From a checkpoint of a small masked image model: 5.67M parameters.
Rows from block 6 of the encoder of a small masked image model, named by matrix and row number. Rows with one number belong to one neuron. Each number is 500 + 40 x the weight over its row's rms, rounded and kept within 0 to 999. All counts start at 0. Numbers have three digits each.
Before each neuron's rows are labels from the 100 images, of 14976, where the neuron reaches its highest value: "colour at peak" is the nearest of a few named colours to the mean colour under the peak. Only what is clearly more common there than usual is listed. The data: capsule endoscopy frames (Kvasir-Capsule). In brackets: how many of the 100.
# fc1: MLP up (encoder.blocks.6.mlp.fc1.weight, 576x192), inputs 64-127
# fc2: MLP down (encoder.blocks.6.mlp.fc2.weight, 192x576, transposed), outputs 64-127

colour at peak: grey (31)
fc1.105:536509540563524471392520510462472446452467494489468443439522450449419529535537477497507425520533507497506502464469550502439527443477568515509535465576526590535480458435441420472529510461493542
fc2.105:519576544470515444465521478547415481488501539420543503484474460479467466484501460509508501512472507523432515492506478503477590433460473482555540468514434401442476467474582466489546462525500506

colour at peak: orange (40)
fc1.387:508505513523417483479447500508520467501467473461540553654524516449475457514527428412506477472522500466439464451548430537474457434548506482536456463535492548458519469457547492479459548508570473
fc2.387:504481524486531543498466500499479447466498485451466484431532561523449530374515503525447553538542476474523483477538545519586529481534518545477559563471573507462456529532408458508461522538491521

colour at peak: orange (32)
fc1.3:460463518493448542544501490544564503476488446539502455477548505416439484545503521563480496492497463499495477539524504504495569469442558563520555478493523444538434458490509544485478550507491506
fc2.3:536473482527513559550501525512482473531513530495534510441503495445531443490453426515554491499506526507513497557486476475533512576469524525506412498560516520549570570549522469503474487504525453

colour at peak: grey (37)
fc1.485:607524505472526559521476584583498503469481527484477457569510498474483525496558512521545475484445501549400527497561506499506553454504499424518479502475497528544494452483462510502479543435579498
fc2.485:477451565498531543456507561521551428448504472474504463503480513489445547436460466567507515469541495554468438473493552459499556430473552498465569505558397565535507509430528522541555574463485473

colour at peak: grey (28)
fc1.532:467537453548542546466440518513462550535505471558476442512605517514487466466420511581497503500490509409553509494564523566447542504467419513507500452500522579497533508520508435490493480517424507
fc2.532:494458575398487477565553451484495512479486537431546550392467480455469441525563470542459473499547437578466530530468453491495494503532554543503463525488509435515503519507495511576523559444566450

colour at peak: grey (39)
fc1.354:421573521491515426434474515530503469447498491473539563571540483523449495588543510555527484447551437490507536534497468468534479479470503510527466517538462521450481458485565464497445492557515524
fc2.354:493506568612501464510564505451504503509503539494492426483517482496439604574529515486526568543504423529437542492479556541450488530447432530442505537488501566548548537539533517507553516474500535

colour at peak: orange (32)
fc1.278:533500488527427473564467484488498452543477469478497537543568534469475495468484499573497498484484497521368491446494526562445528467494502512526516497448493498516438537484511522531410451511519450
fc2.278:525521518518499596452510512510471508447466557437502482505455574550482469458436519488539464461406485516539480500494512510472490564523550505498534497460416496447513438535517478491482438516485497

colour at peak: orange (41)
fc1.549:410531504508431486541525514502509554484482463464559446473507461539514477470530590557489416493530508417439472495454554510427550516501500555495504487521512502481515511498477494468510468464404437
fc2.549:472467484527520558466476502511501511476498493426477565398524519551507518511460495518511516499542453499485520472505516484526443544493498454437507480454581490452547431512508487509493439466579482

colour at peak: orange (31)
fc1.99:505417450544509518546469453541496538528535468452486517545527486443569510518514471526470483450460446441565495501522529451485453431515507548445460442480479503514511549536478490465477495473476416
fc2.99:433520515465561481437456476514461505496466513545514597583454491554494528499490465516542450507528521539525527506583466541527527439463466571509462496509446501540480538487536493542575500516485525

colour at peak: orange (38)
fc1.188:566466485473422530470496489474557519476467496438506531516469553521520458469491531553467531558549447583480465513541467543452499526484534431535526554470455559511488520535494472513553476504592555
fc2.188:435530496454572543524542488517512548514527552516489362512582563502451515529483458524457498556521489460535503462526562428573529474490489507423506532522581484430513486529481563525560446461429540

colour at peak: orange (52)
fc1.186:597503518485472473467534475486564462550523566462508523457460465464464542579489468559516477461408517522498600481515557478489480519517505551570525488555508534502430432469439472510476488504483460
fc2.186:502501491435568525489471521432514519464550541433541468502447581566520462560444510497467538562460441514473534426571503481562478551535555501446451485451476500522526487489457465472439546467509564

colour at peak: grey (34)
fc1.523:525498468540535529450536605501531495546510547517510514502548452442556460564509520475493531449508510446473550476526556466537595466440524495493586497477481530532477559480461532499507569460544496
fc2.523:496500524461434524491495494506491491522529485495507544511554438501476508434507490562506506499469443495525502519553495521522553456494536479486544454474489453511508438485481609483438537410423525

colour at peak: orange (31)
fc1.42:444517530455504492540535534473496473489575522493531518516472449503501493570519536431494472487501485549534464474508564487501494473498489529484500461499502482566412536473456470412505485436513505
fc2.42:492489483550472514498559531501544528500528429632533426509483502514576512558578519542554468489528467519525448497480499510379515461563538518506503528504474440558457580480507534539521476526586582

colour at peak: black (25)
fc1.151:502469516495445536507471571489551462548563516503536397512453492525545495500456461505463544504536470495528491558498469527515464575448468428543413481570556550512492490485490441536492515531578542
fc2.151:526478455409484536474525467465590523474491509530515469561500473508395458451460462523523548454493492532489458538443509538497505562511515501491481494463502491450438482495532492541446574472456547

colour at peak: orange (52)
fc1.13:598541467536403541505530479493526497495505541503530475568526454499471452548465475522455516439441448529533514426474469562505468467487595543538492481446495568480501536502442488485447467486474427
fc2.13:476485488487518523425437526511471487556446494502485464532448556488486452465428502516485478527533498471451518523508418452523554450470509484530527445436487509487484474480423514474553468517450477

colour at peak: orange (64)
fc1.432:526549448516545489517521493479505495442537464559444518460500456486472513501533497518470534555434477495553514432553452445503438525544459497409499538504498506502434565534496476492427412426515537
fc2.432:531557462455448497502467496472474500456579422452504527481449551533481524475527550523456515533423495473561566501507492501510481544551439490499481518486514485474494522477466453515439500455507493

colour at peak: grey (30)
fc1.417:565534521490527433457447585536437470466516469498482499541478505530479547494495443482513451552468539489531496455501579501535505507429446492502452482454538573477509537511502433550521505509539482
fc2.417:500449465410521477465482451461502465528503459490568497485495482459543447504477519453429530571519476501502502544501442449505477473494525499560491489518440508485506436524449423472497485471526461

colour at peak: black (79)
fc1.487:553443548447512427461559473517486482474570514554443461520525516503487514543493516516572519536523498422510523518555529472485546544514503483489479469564489543447441485487583473508550464502546485
fc2.487:472519497504506542561549565548530432574573537535446543453490587541550464431488492531545503496447468520524505491463468444474436543568512498537471510544474478527426440415437489494567521488519525

colour at peak: black (100)
fc1.529:494512512492512475421516416523484489521490500550474510533537426511597489507395483532533451548505506523504529514548461510462497529545477469503458408569475450480617512456448451463516547452461507
fc2.529:533513560521451531509453536437394570446507458482483548455559479476522529458492534546514545507463503495422493487445508423471505509528519505428592476439553499529477515520518550513530475533464477

colour at peak: yellow (55); orange (36)
fc1.467:456503456529525527457526493473500547467557483489488551485480483505451528524522554505478451501476501503481549568529448381519458510466464586493459465508478580531504489510551562516516399479517566
fc2.467:526455475451586513544506474532483450453449466527499499443429474462402536510460498491520506477586426488535509543519511569518525536484536531565438515449498487532472524497418475495523573561464458

colour at peak: orange (90)
fc1.326:492528519578490488476496482508514536522482532497539516547510501596483481534499508519479559605495496527511442504565459519516476570552549465498506490447544532479453546522505433511477518443450505
fc2.326:433499494538452508488489431479469517469514521508504453458516518489520508504490527443491535499541535491487481540480509464496591545501457411397502562465556501458502455498567437511456499383471460