config.yaml
model: "masked image model"
dataset: "capsule endoscopy frames (Kvasir-Capsule)"
train_examples: 42238
image_size: 40
crop_scale_min: 1
horizontal_flip: true
translate: 0.06
method: "mae"
mask_ratio: 0.6
loss: "mse"
encoder_arch: "vit"
encoder_norm: "rmsnorm"
encoder_norm_position: "pre"
encoder_activation: "gelu"
encoder_mlp_ratio: 3
encoder_head_dim: 16
encoder_fused_qkv: false
encoder_bias: "none"
encoder_qk_norm: true
encoder_layer_scale_init: 1.0
encoder_parallel_block: false
encoder_dropout: 0.1
encoder_inner_norm: false
encoder_patch_size: [4, 4]
encoder_layers: 8
encoder_width: 192
encoder_positions: "learned"
decoder_width: 256
norm_pix_loss: false
decoder_layers: 4
init: "orthogonal"
residual_init: "none"
optimizer: "muon"
muon_scale: "match_rms_adamw"
learning_rate: 0.0026
momentum: 0.9
nesterov: true
orthogonalizer: "polar_express"
adamw_lr_other_params: 0.0024
adaptive_grad_clip: 0.1
max_steps: 21600
batch_size: 128
epochs: 65.5
lr_schedule: "cosine"
final_lr_fraction: 0.1
warmup_steps: 1080
weight_decay: 0.09
adamw_weight_decay_other_params: 0
Rows from block 6 of the encoder of a small masked image model, named by matrix and row number. Rows with one number belong to one neuron. Each number is 128 + 32 x the weight over its row's rms, rounded and kept within 0 to 255. All counts start at 0. Numbers have three digits each.
After each neuron's rows are labels from the 100 images, of 14976, where the neuron reaches its highest value: "responds to" is what is common among them. Only what is clearly more common there than usual is listed. The data: capsule endoscopy frames (Kvasir-Capsule). In brackets: how many of the 100, against the usual share in percent.
# fc1: MLP up (encoder.blocks.6.mlp.fc1.weight, 576x192), inputs 0-63
# fc2: MLP down (encoder.blocks.6.mlp.fc2.weight, 192x576, transposed), outputs 0-63

fc1.116:181166169121070196120107129168122138131122093212118118158184075028108114108145128148155148117118157139149127093171117076171121162141138116147164130089118109078107107077140152152180185128153129
fc2.116:110146123127212078137127089133129160155180157131158122118134126217168121090117091112100120124152167096128104153102142126151123096087103073148132186127091133099033148135086119147133071084117141
responds to: finding: reduced mucosal view (25 vs 6.2)

fc1.281:109180179141081150140190174140165107153053145136088180131080106175158131143116102078156116175079173107111134144105116148149123150113126139164161162107143177113146091106164158091046109149106139
fc2.281:142145147120088148136163142128179134105192128178140167072114114097128118134127129109170111120095080056110136118110124151107108142118145095185084119125108159125144126053145220125073098087141116
responds to: finding: foreign body (33 vs 1.6)

fc1.119:163139150118098089108108070154182152076120179105163107126147161111101154113102072120117166081116061130106137135115115128097098161135123147152144118124115146155175158105156124122115140152139137
fc2.119:119096097120109130126129118173072146134182126086121076111095117134173101117098132152162124156134127129226129179072121104185138214119112164118147114100118185109126138101135139103133073110122136
responds to: finding: foreign body (50 vs 1.6)

fc1.65:115143133142095110072160185103079160133091082178076089155096091149144121123150199089134111071158117168136121125152106144107112104035150161153046075153159154140113131163186147166120144099146125
fc2.65:154107087079080136173125088132134112150127149147088120116092094118138199098127064196132156102102155138165095172099147098102223076122136138199144137165132143112163185118151098151146115173133117
responds to: finding: ileocecal valve (28 vs 8.8)

fc1.157:099104108168067094097116157152086103162158133165119134141105094155139136072110185136121145143164076156172097159157157121177092149145093140167165120075117104111124067121172092088120093123059107
fc2.157:168170112112088141047142126150157130146096111142106138151166056078089125104178052071123122079133086125132124156115110113145134130117115128161139120102091092148131136089094184054135149085113174
responds to: finding: ulcer (29 vs 1.6)

fc1.369:159155165105135132149128114177143125119175128173096140085149107130130108072130153193199077105095119096132152156139079113145150127126070137159076103102141171201084130065115169168097129118111137
fc2.369:145109156083128089162195053171132097125197201157128137122182123122138169176130083158127081132106154147153132149130154119139084076071143159134125171109097186136116138121139107107129135192123141
responds to: finding: foreign body (29 vs 1.6)

fc1.487:080207109094106129161123158134170063166091106167150077146097142075114092116064156154119134165170179133145131166145197077134129137118140155112105139062123151145098138131150068187117103150127168
fc2.487:109149138113128090191072166154174121134131135088103113084120206131109135096105115141155087148080154168065166096188077127156142165115071179128089156183115127122175145160142077159091085151107145
responds to: finding: pylorus (32 vs 3.4)

fc1.63:135165162159159096095112150154122098101072149126135062100133080074135154087158169204148094071179167114127134156131147127110143130144130155170127112083152111174109149063164096119142135130095113
fc2.63:138119142070101159188116138146129146141210091128164177167147143174111093110120124156124153211100119158128094056154097142133137136118142119082109097128091082102104108158147159101090099116151108
responds to: finding: reduced mucosal view (28 vs 6.2)

fc1.522:114130104096146120139155155117152163145161140129183132107157116144117135168134140084099129123130094096090126133102109145121115088178159156144062059155064105131097089093160081084107145098071083
fc2.522:132131115113119148185157116074129140087205166162157162125104153140133120168110157100092105170132168151149089157132143095065068162120148125134127157114049083094135160184113103119197139151124076
responds to: finding: pylorus (35 vs 3.4)

fc1.173:195143089080162115140179066160108079124190107166116116134133153135116114083154120150110174149143124172127106138179101126128115072084103083080079168184127120143073124164110142061110171106119128
fc2.173:169129136147125062087060114174138121136132117112132169110129106112153113171099114115079122130166141165148111134105108149024093110137060132171106110184152154131106096125144097103123065096129129
responds to: finding: ileocecal valve (42 vs 8.8)

fc1.385:153163123133208105137148125168128112077138049081141169151112218195145129110176180107133179108117129137118148071150148163097138108103116148092100186138158133110131140160128104159113104083154146
fc2.385:176133133118096120115155048121140130113196129188089208152081130073102140130098125139142120153171126137149141140167160087204116122081113135133118121108130090131133130101131120143198115091110129
responds to: finding: blood fresh (43 vs 0.9)

fc1.470:074066122112137135142145126149071091140196130077126075133144114094124134111109124120068181169223093104141120162128148145121101150140148112100121110166111055146103142141135101152152124129170116
fc2.470:136032084108151134035126178096129114111115129131117150109193106116142141108174159094091128153146104158177132145173143117168211157138133134082120143139158133155140161130072147090120181101102145
responds to: finding: pylorus (35 vs 3.4)

fc1.36:109109186108131079111126137102165155194138191090112087127119091082091158123150106065180123089145113172127063155135091116099157112167112144143151114167166081155178128071147138081126102161094158
fc2.36:135128145096135140137097127114139172091122079089186168119154100128109122103089104130087130160117205147074112128169098086179107132078132119117078115116140130111154112217143131150152105108104114
responds to: finding: pylorus (34 vs 3.4)

fc1.429:145064115185144144131116107136160138102120164104090076171150171092155118052145076155101165106151083090103123150156090158113131165148112096101113094083132191122147128104099159154129122093178077
fc2.429:154075127128137101089148163190130133148172100170142150122129113075172132092169138130161158124108075144100080130108131137120156154114096115137188121160195147122121131070161124129084147101071103
responds to: finding: reduced mucosal view (39 vs 6.2)

fc1.291:128192080126115120137147135133111132133139153072179104141145123124084068084201171060145111140122129128145198138113204119122097128148088124113141135079189126095163116118145119095179127152075087
fc2.291:222104102130100113134186092109115122097121118110145156090149105093134153061096082117145142159163102174191137113195139136143192152137098154154116163127137084173140089107141093133084103108203179
responds to: finding: blood fresh (35 vs 0.9)

fc1.317:168154132163138114120132120126179095043119147097115082124108099132187104112115108146119144127150107080162068213129118141124157180135211103170136131111099110111120135144163136146104199167136154
fc2.317:091163060131177112084106074112100110156107167123131167108118149127076166075143171082129082094156146149127114109154130127127093100142074176072120106129150119153171141139132114104134119117095096
responds to: finding: reduced mucosal view (34 vs 6.2)

fc1.465:130089156120111150139140115155099156149193152140078108062120166128161126103119097109127134155134141130132145156163106083094074154105084086095142079147127139212099169120155137094108085171149120
fc2.465:134134159117094091168112095121083144145093121138123094161184156167109126147105167151134108105100212157116080189119142129169157105133133135155085191192094098060148066162132127144102140074111157
responds to: finding: reduced mucosal view (31 vs 6.2)

fc1.349:145149099169164136076147129124159194159090078159125085134140131087144111101161174076100100129084073160155078136153188113129161128116114156079119150084131100117163127148129139177143241151152132
fc2.349:114152142063096112186155125050150141168179098108133117151092092166108133153116139088134115191159114165134080135137127101207143146085122194152105189183091135126204114107155075137119147129125105
responds to: finding: ulcer (36 vs 1.6)

fc1.140:116134095113041134133137143156104150096117135207129105173160162144135149099130123091175169114133140148108135142136120118083047155138131089137179176160143143104116068098142109104088132135099189
fc2.140:176109179138134131134159115167112152120148137164142142117060143052133149121113124105159034159110131138126136115092098154081179096070113142151108146100124102118109089133072132127053126122122159
responds to: finding: foreign body (37 vs 1.6)

fc1.572:146138150160099132125117111123064133110136043143123151200135096106075131124148110058118158066136101164153085192063099185111117108070131129145175087103068092202132091131141119141163123099077137
fc2.572:161085115148118090107068114118103070179129117168115107148100167149092145124115178152127154133098172140162164100146112062121160125118134150087110182100134164170166143169152149033116124126124153
responds to: finding: ileocecal valve (31 vs 8.8)

fc1.448:064137160140122083159202126188140095148116133142165169154146131113171103061201122033122125130214112149128135152092111063119143123104139149123144127148183174090101149154173126126117144123110140
fc2.448:128106052074145117137087185103043150164112105045093139172140139146130138096104130128097089131118156133150180170118160140073180100078162125094148142114154092204090171175116079126177143148144119
responds to: finding: pylorus (50 vs 3.4)

fc1.22:139096087110135104157078143118137142120061133149063139111090117145086139153165130204131159152109125134181135113141120192138148192146159119126131136097111072123150142137090127097089136169106112
fc2.22:104139141154100081143141103164130158090105134124120101129126105131141086106113124137167128130088145138106157140122102119086128099131118163126083175109153160106116117129161123089116129137148070
responds to: finding: ulcer (34 vs 1.6)

fc1.122:103084162139137102125102112211095115106132139190105086104095134150088117088127150138119094197134137147146185088139118080135176126182169123103182150109110084080210144083094138187147063137078145
fc2.122:177150139105101153181120140171124103152120113099159135130122128115193126177126175108133162123115116116094105147152155185123073174091106184135070164177176126136095103152174113107148181164123083
responds to: finding: ulcer (57 vs 1.6)

fc1.135:113104103169167064115130137115078104160161117092119189108168136156130137158136163098216126090188158157108149157160142148120083061109112151141077136118083138140100152131136138130078125136097114
fc2.135:108223165120135144146167133121143162063113103123150110139069124133113117162143100154124098107090114120118205122094178063180189151141165123130101176096095095092100113112158106142157104103149114
responds to: finding: reduced mucosal view (34 vs 6.2)

fc1.428:115154184121105129125083123146112103063141121178119118121201098178087121149108157131193172153124084109139170126131098167168197068147134157143128121124091186129168156107124076120097138071132152
fc2.428:083048090131142168137146101103148157095173143157124104142129132092114086166132152147130118141102180104173137090167155136094107131111196156075174167097133108134127103120101096122159102117176101
responds to: finding: ileocecal valve (26 vs 8.8)

fc1.206:100127118191108106105115111116128082146163105133082124167085143132121142220123133137105091071122103116133146120170091152102137142111202116107093175059177130151153082084159132087101139116126138
fc2.206:132136087140191166071148152065179137125117106174108107117095173058180175125163049093112103165092104121121129115098154148117057140195150179128122080088086137217151139150133128109140171100104087
responds to: finding: pylorus (46 vs 3.4)

fc1.494:168141068120109139159095139125109098124153128093081128087108104184142109114138154126088150133091084138133125158128135105170155163172115099144113149213130183115090111185096121141167099088148150
fc2.494:083155153152117087133145114103167151131105109093137162122084169120123102090120096094097129102141074159103058102154082165082093078171119120108132089148069122136138136072102087119121128121131113
responds to: finding: angiectasia (31 vs 1.8)

fc1.297:112160161123134107133150104107162157131150108134122136133056071135102130132200054171205135071128097054126128150098142128144158116092175103087148108101125106077070124101121141127117142137091145
fc2.297:076125090113171095106083128134117127140171174120181155075175161120156142125154088162079185185133134117173111145106125152176170106123110191137114123150158116113132158111109150196162126133134114
responds to: finding: ulcer (66 vs 1.6)

fc1.355:149106183066119104153106112150119126068166104125175139130063160105118170167082128204187148142116161138149162098062177069160162087154141155136155121134093114112151114108137117122137095120117183
fc2.355:083117092157109139106088137126097146148092141190107102109160134179150093042170080100011134139152091134114115140142110127077077175146135129099086105141144131125099117164121164129159203162157137
responds to: finding: reduced mucosal view (32 vs 6.2)

fc1.504:146142166174150112100127169131066135184167166134177101182140126153081124121069123189109173141186117128122088116121101143092107129107133164162109069122205154174104146180104089119145109142071091
fc2.504:131118104114156096168110161114059085118132075137081148097155117094121101117081088115126113152151151140147094051108123149144112096108087158165173121102124151118146136192135110124161133112098168
responds to: finding: ulcer (34 vs 1.6)

fc1.194:136105130134182130177127117162163119141161126075087106122090085041103100130121217115130124186166048106148089090085100106106161136145131116077127076128075121093145110159114162172058139157139075
fc2.194:100067112139071207119176096099158119162120168146128161132120210168182157112166145102116097161096180136182154137087106115144133123123089148123159159145132110122220157100114164121194085106171113
responds to: finding: pylorus (29 vs 3.4)

fc1.300:109126094167153124114145160152153080091150118080182141126153140105131105118122119036112165076151083148139148137172144097113132140082117160176121083173132116093070130133122126120098178107166141
fc2.300:157059143122157150130126115167107147094124125191164151163113146149154122144119075171099134164073072180129116132152182148137101175060133080163062075198101122137105082151115170114126141148163084
responds to: finding: pylorus (60 vs 3.4)

fc1.21:149148107090076155118130117155121155129122099150103112130169124138092119080111114088078147106131124162114085133108145136159094090133159139064127175074127172096182160114066154169099155112128145
fc2.21:183122149077103169144149083138160105098145136166147124170157125150146154116168185170113109134154106134128165111142097139122169129193074132156140130102156062095083178161135165093099148134126149
responds to: finding: foreign body (39 vs 1.6)

fc1.453:181121140103170132120109104126103132124088112098169106100131091107172136136174102094096145247110080143128109127120100161096140091066107117100053172179098149143067138143130111057157163095116113
fc2.453:071161091119145157116122156129108191122055111121107140121103115084110114123115096140081200094165137079103120139148148120105119154091096137165076141180148170138095111116119160161159119139165136
responds to: finding: ileocecal valve (27 vs 8.8)

fc1.307:166092167118116116105126174129096186078083182151160079072090134113100110154115099137100118048066106152134122211098128087135068178135069159160165050159202111122125139137172122134088151127146119
fc2.307:160141158149112203123068112120134098109145118135146108103112154076126140085171083130077155156117085125176083131149128144059093147139127144143141114125141195107158075089114153106109123146144168
responds to: finding: reduced mucosal view (35 vs 6.2)

fc1.146:139116151100112092100082126151104159150149142190135118120137145155141165145152102133132106101131120068142131181180147181104171200110115122100182137138175165110128112067140134068156092146111127
fc2.146:134177173118114127134136130175126136078129099158100099130093153118152131083072160125178113126108156110134132098105106170179123149104121111187113163129158117144119160080096110207085185070157109
responds to: finding: foreign body (27 vs 1.6)

fc1.222:137095134170148130161147161147113024088132089159100149201103120127104160135128114147119081156180121094143150121204099089105114229120145134074094117112179116166095106124146097116094144106154125
fc2.222:170146085161187084132104083175133141145105135110160183056192098131130154119143111094091120119145119147107137102096101100150078050155109113097103128131167135127107105085073155118164121196078129
responds to: finding: ulcer (35 vs 1.6)

fc1.8:175167165177143139060101126111090131102140054093150094127159076034118090126179159158121145185107180139155123185101137219213146086153071117210123129195176112171162150135108114129106158101072141
fc2.8:085117081125170149128180157143132123127158081080148160118131076190100115086138167126131175125184138165142181131131110166097173098114073125180114137151148123084081151077143134152145131139153115
responds to: finding: lymphangiectasia (30 vs 1.3)

fc1.450:185131150142089105131194175143149072085144139117061149162192135096124121148097109165104169163105089157132116092149092131107068117067135084129114111135105120143143170133136127097186116107129115
fc2.450:111203112149170134072121186130089141164134116140161153165152096110129120117122113147158129192123135111134112102188094164169153065125126166179121110128127108150138143162186117137146104174108120
responds to: finding: ulcer (25 vs 1.6)

fc1.168:099083104156139133144103094168162104099120127129156121087199131099098088113148158113130111179145133151177115110112134145130113143130180163083137150169159113131191078159132151113145138163125193
fc2.168:114136111145134110147162115185148123085118136141082113117109082127145063105137094127129135122077094095158071193149123107144103131109189115123106157107160124222112115178122129108127101119129148
responds to: finding: ileocecal valve (25 vs 8.8)

fc1.95:212190160088106094195162131176115148131136161078146112130111101093202191128110094118111177086122171088097182176123118155158148161088086115161117084157108137140171113091095129115123103091175110
fc2.95:107137072119071102151081115145131140090149134193167133105100174105171131112129132108112125157078092103139078168111106124204119103145054151130134138093163139115187131140157168127165141161107135
responds to: finding: foreign body (27 vs 1.6)

fc1.544:109108093125097142102153152123124165232144087179153142152077149082156113063193139160154193107172093174181144109145182129119088104157156099116115153151137154116114158131146116063049168067148163
fc2.544:139115114143125090155160170198140111172115168076090097081123099184124124149104185156154093112170121103141148171072104151159123134157105107115094084089099140177169158121110075117072120155101092
responds to: finding: pylorus (32 vs 3.4)

fc1.390:132114136129179114107098103079147046145175100146150160156105104094085096113133165134160119080115148144144186132150147119150138158054148141055127142112162149119082153170148134106118149140124159
fc2.390:171163121161081085072118151130128082178172155156108144117080072077209164098140146104136088094103171106150098138127139154065117116120174139070116146140167088171098117169092090077110134119166113
responds to: finding: ileocecal valve (55 vs 8.8)

fc1.480:130152153119080218130183077108119071108114105145101117133129097092129116114194133113135184069069136140127137112108131120156147106158143186156137148151149106108090126087124117157174136162153164
fc2.480:106087153143144069059174141077058030121151158150157148122120090127117095080069110198115168155117154117151118109088160109145124196137119054105135138134187159146173175140113126112143114119101118
responds to: finding: ileocecal valve (38 vs 8.8)

fc1.367:139078104129127090165113129125111147100107133078132136146142129108139169092116148134101074166109144086105035128128080122125135137144178147172175161122120111099182100096115144114145101067099103
fc2.367:073148117091140079116139130125122095164144140137083118104141169087070111147121126138121151110145120142120136121080129070067167176152107136127196109101072083093083126123074148127076083152106134
responds to: finding: pylorus (40 vs 3.4)

fc1.408:081118120113150159149063090083181163110103135131138084110153132241153124165121116156134099065110113148171087153071149063142119157168154091195048182123075119168126097117103091089158106073102174
fc2.408:180124095177112124121140103119145133112173155145118146211093128052179108159078054145208101118172127134133165130117115125126113093163106084127086126080086096126099122108176152074146114102116120
responds to: finding: ileocecal valve (27 vs 8.8)

fc1.562:187081222119119072142081078130176150076033080181130131139171131163142106155118145104150155187129129183133087111148146099066184129188131088172107162154105136117147146068125147131155158103171151
fc2.562:078143081180157105121151167138080173109144127184100102140161117117132169094103124106115186146117131067113132115137157152148093027107120103105166104100114071131105088093098114095170052099128092
responds to: finding: ileocecal valve (38 vs 8.8)

fc1.405:140144134125131158181147126116147218123123153066187083154085141122124112130173116103070088118194166082161137171110078161097129154115116144091123149115164122145095127081137159097130073090105155
fc2.405:101114157189141088126136123128206168121183121136087137140160168119104109150141082133147113131084123089154088165122186046073126132090179106205150112102117175138100151116178140159119172099107111
responds to: finding: reduced mucosal view (32 vs 6.2)

fc1.388:099136097107168155104167137121133118134135105148145116059186127206177129117107133097129175135143130149222082154125102158135156108123097117104088082108109165164092090104086181139166141069165131
fc2.388:123144074069115081176141133152111189121113189068132141137123141120108162121171135127132142141131145095109130116079158121123129149181115133097103126138118186031174113199113162114173130114107094
responds to: finding: ileocecal valve (27 vs 8.8)

fc1.540:109124070089083137089107149113104172177134128140143117122193115086130130114110154129177147140200067168106145119125086157144092075126096135151099080089136100063136113160106174119107130138120128
fc2.540:135125131151119132151120107146137177090108130141127143103089118174184145185066125164085131119116151076139179187099141116080148117180107129133164100153119081141188204097110079151110068114146134
responds to: finding: ulcer (35 vs 1.6); finding: ileocecal valve (26 vs 8.8)

fc1.327:100082118136100160159133161108092145089181149163155137125107110167121125128149132138072159087130089199214129134104172108166158120104088192136187181117170104095167199084088150074158120091139152
fc2.327:145120125129142033146132121227094109161093131170110126169109132113171144131106100153151133147146103135111089146163073114137089092086123127114111097193123136151140102143134116127148196167095158
responds to: finding: ulcer (27 vs 1.6)

fc1.58:102179125118216150130093094130084176127123153138133154119102125172092113142105100166144123151135130086093170179113171130178185139133184133136120101145081115147103100086130164096148106073137125
fc2.58:129131132082102159109156157169134113131130118134175157131137148105204150112174176116141121086157151165152112129103081159113148085114151101117056204140128169127112168097155156178151142151124116
responds to: finding: reduced mucosal view (30 vs 6.2)

fc1.181:076115120080150169095174187113122166127151144173145110101087128158144094142100115115158092142125066157150171158106058125129087114159133140126161103175075167114108089104088127165113138144144140
fc2.181:124136097159173129125093060119122104174118132091168213136193106111121142137126153130086116180139177083089213061066110112153155134080120188131121176107123108132130095119093155159153142110103117
responds to: finding: ulcer (25 vs 1.6)

fc1.335:121182122119157158145149143144125125207133061120177109115061070088043150161128123202116183158161097132129163146148056150137119152159155113131141120128182117125138121081085100169085129157136191
fc2.335:191147128126119100157120173092108114119091146184102138167140132147138126057149133136130160107114154148135095134153126126101105172117225083147100174169104134138120088131151136103221089078055088
responds to: finding: ileocecal valve (40 vs 8.8)

fc1.49:134111157103163088086121110140104098147132088114183150118170107093074147131141183107071110104133113112134149142135156136182117149111171156144152134110097095132100122140078152134152081100153118
fc2.49:162075097131186109105146092122066105188091112109134157092094108185148092116163168156170108118092122079149130108148116078124108096152107150167134154209182124090165122116133111129064087082087183
responds to: finding: angiectasia (33 vs 1.8)

fc1.115:136110178140138130157117118102155123081114091150086139159069123101100132122087109160134126133115081190163107155121111179136135115193149134099149149078117132156115170125120113082193118092117107
fc2.115:082123132111133167157119126121161128088160127135097113147123095173187072141120166171119164086085096155146107126105153050132098059227154148087130141118132158034153124090122103105138133112119091
responds to: finding: ulcer (26 vs 1.6)

fc1.252:101165089088137116096142128177103107096141100132034153076108115137092148072097122176174156152133176098145078138150135115115205104147139133146082156111142140122124118195056198126122136080145092
fc2.252:094144154206135135169085163170102118105098135112119115110130147128174143109162132169134173106064112082118133094099136065098092141164091145126141106121106114081083153152139128103111074163162108
responds to: finding: reduced mucosal view (47 vs 6.2)

fc1.386:133133185101192133179119123039099067101107112112122099108164173118157111101100076133144171194124152130071128119185134131158164144145138169099160163154088094180085058164152155094141106129148136
fc2.386:115084131143138095059160153074091245149063157098106151089110123103114100144122157207174092102111102115144123121140187101135143096069142087163127116098120133113122112119119098161113206120158071
responds to: finding: ileocecal valve (31 vs 8.8)

fc1.30:114135160130065133072122135099106088163132061062157157095072178144152099135135221059134176134144134155174164130124137111114050093071125136120101127080170201136130133107144146134162130166106116
fc2.30:082104097149135126090143111092147102080179146129099211163150104143161106104136150096141100100152092119154145148136086104132145056114120106103111144087094179109123150146109127125110128192097126
responds to: finding: pylorus (42 vs 3.4)

fc1.566:146130181087149174221134165128088148103138138076129091210123051172170128088141065099161173149179136162148113158118133142154140110140162185117170152166137063106101132139130140105102158106123111
fc2.566:133117118150126124172157126114133147076148133113094124162174101143194123058086111144174110117159114164147111145138125143136136145132133163134120124124136105166082135169085179094189135118085144
responds to: finding: ileocecal valve (31 vs 8.8)

fc1.17:112121133201130154103181173152179064118133159149100186120151115108120173090190090139104195057083133120141133096144140083138159147140091111095138136114127112048088102089169116145136147163157148
fc2.17:146155114134072113101130150143065130141132117143127089075081179150166058104119091155128124120126062169110115150204161130162131105156167090153169116219135127154131110137118146154139159114102098
responds to: finding: ileocecal valve (50 vs 8.8)

fc1.214:113143088128088149152107150112095095109095106121106144142042147158107152083136090127106131136206162138042115171122149151151192128156160094150130191132116163171097107104070134117128108112112121
fc2.214:089126132135070172132151135163123144148157138192157221096124161154218069143130105150148147136170099153142125100122081150111121117159156154164104090159119130064167139096119176177145118152143183
responds to: finding: reduced mucosal view (26 vs 6.2)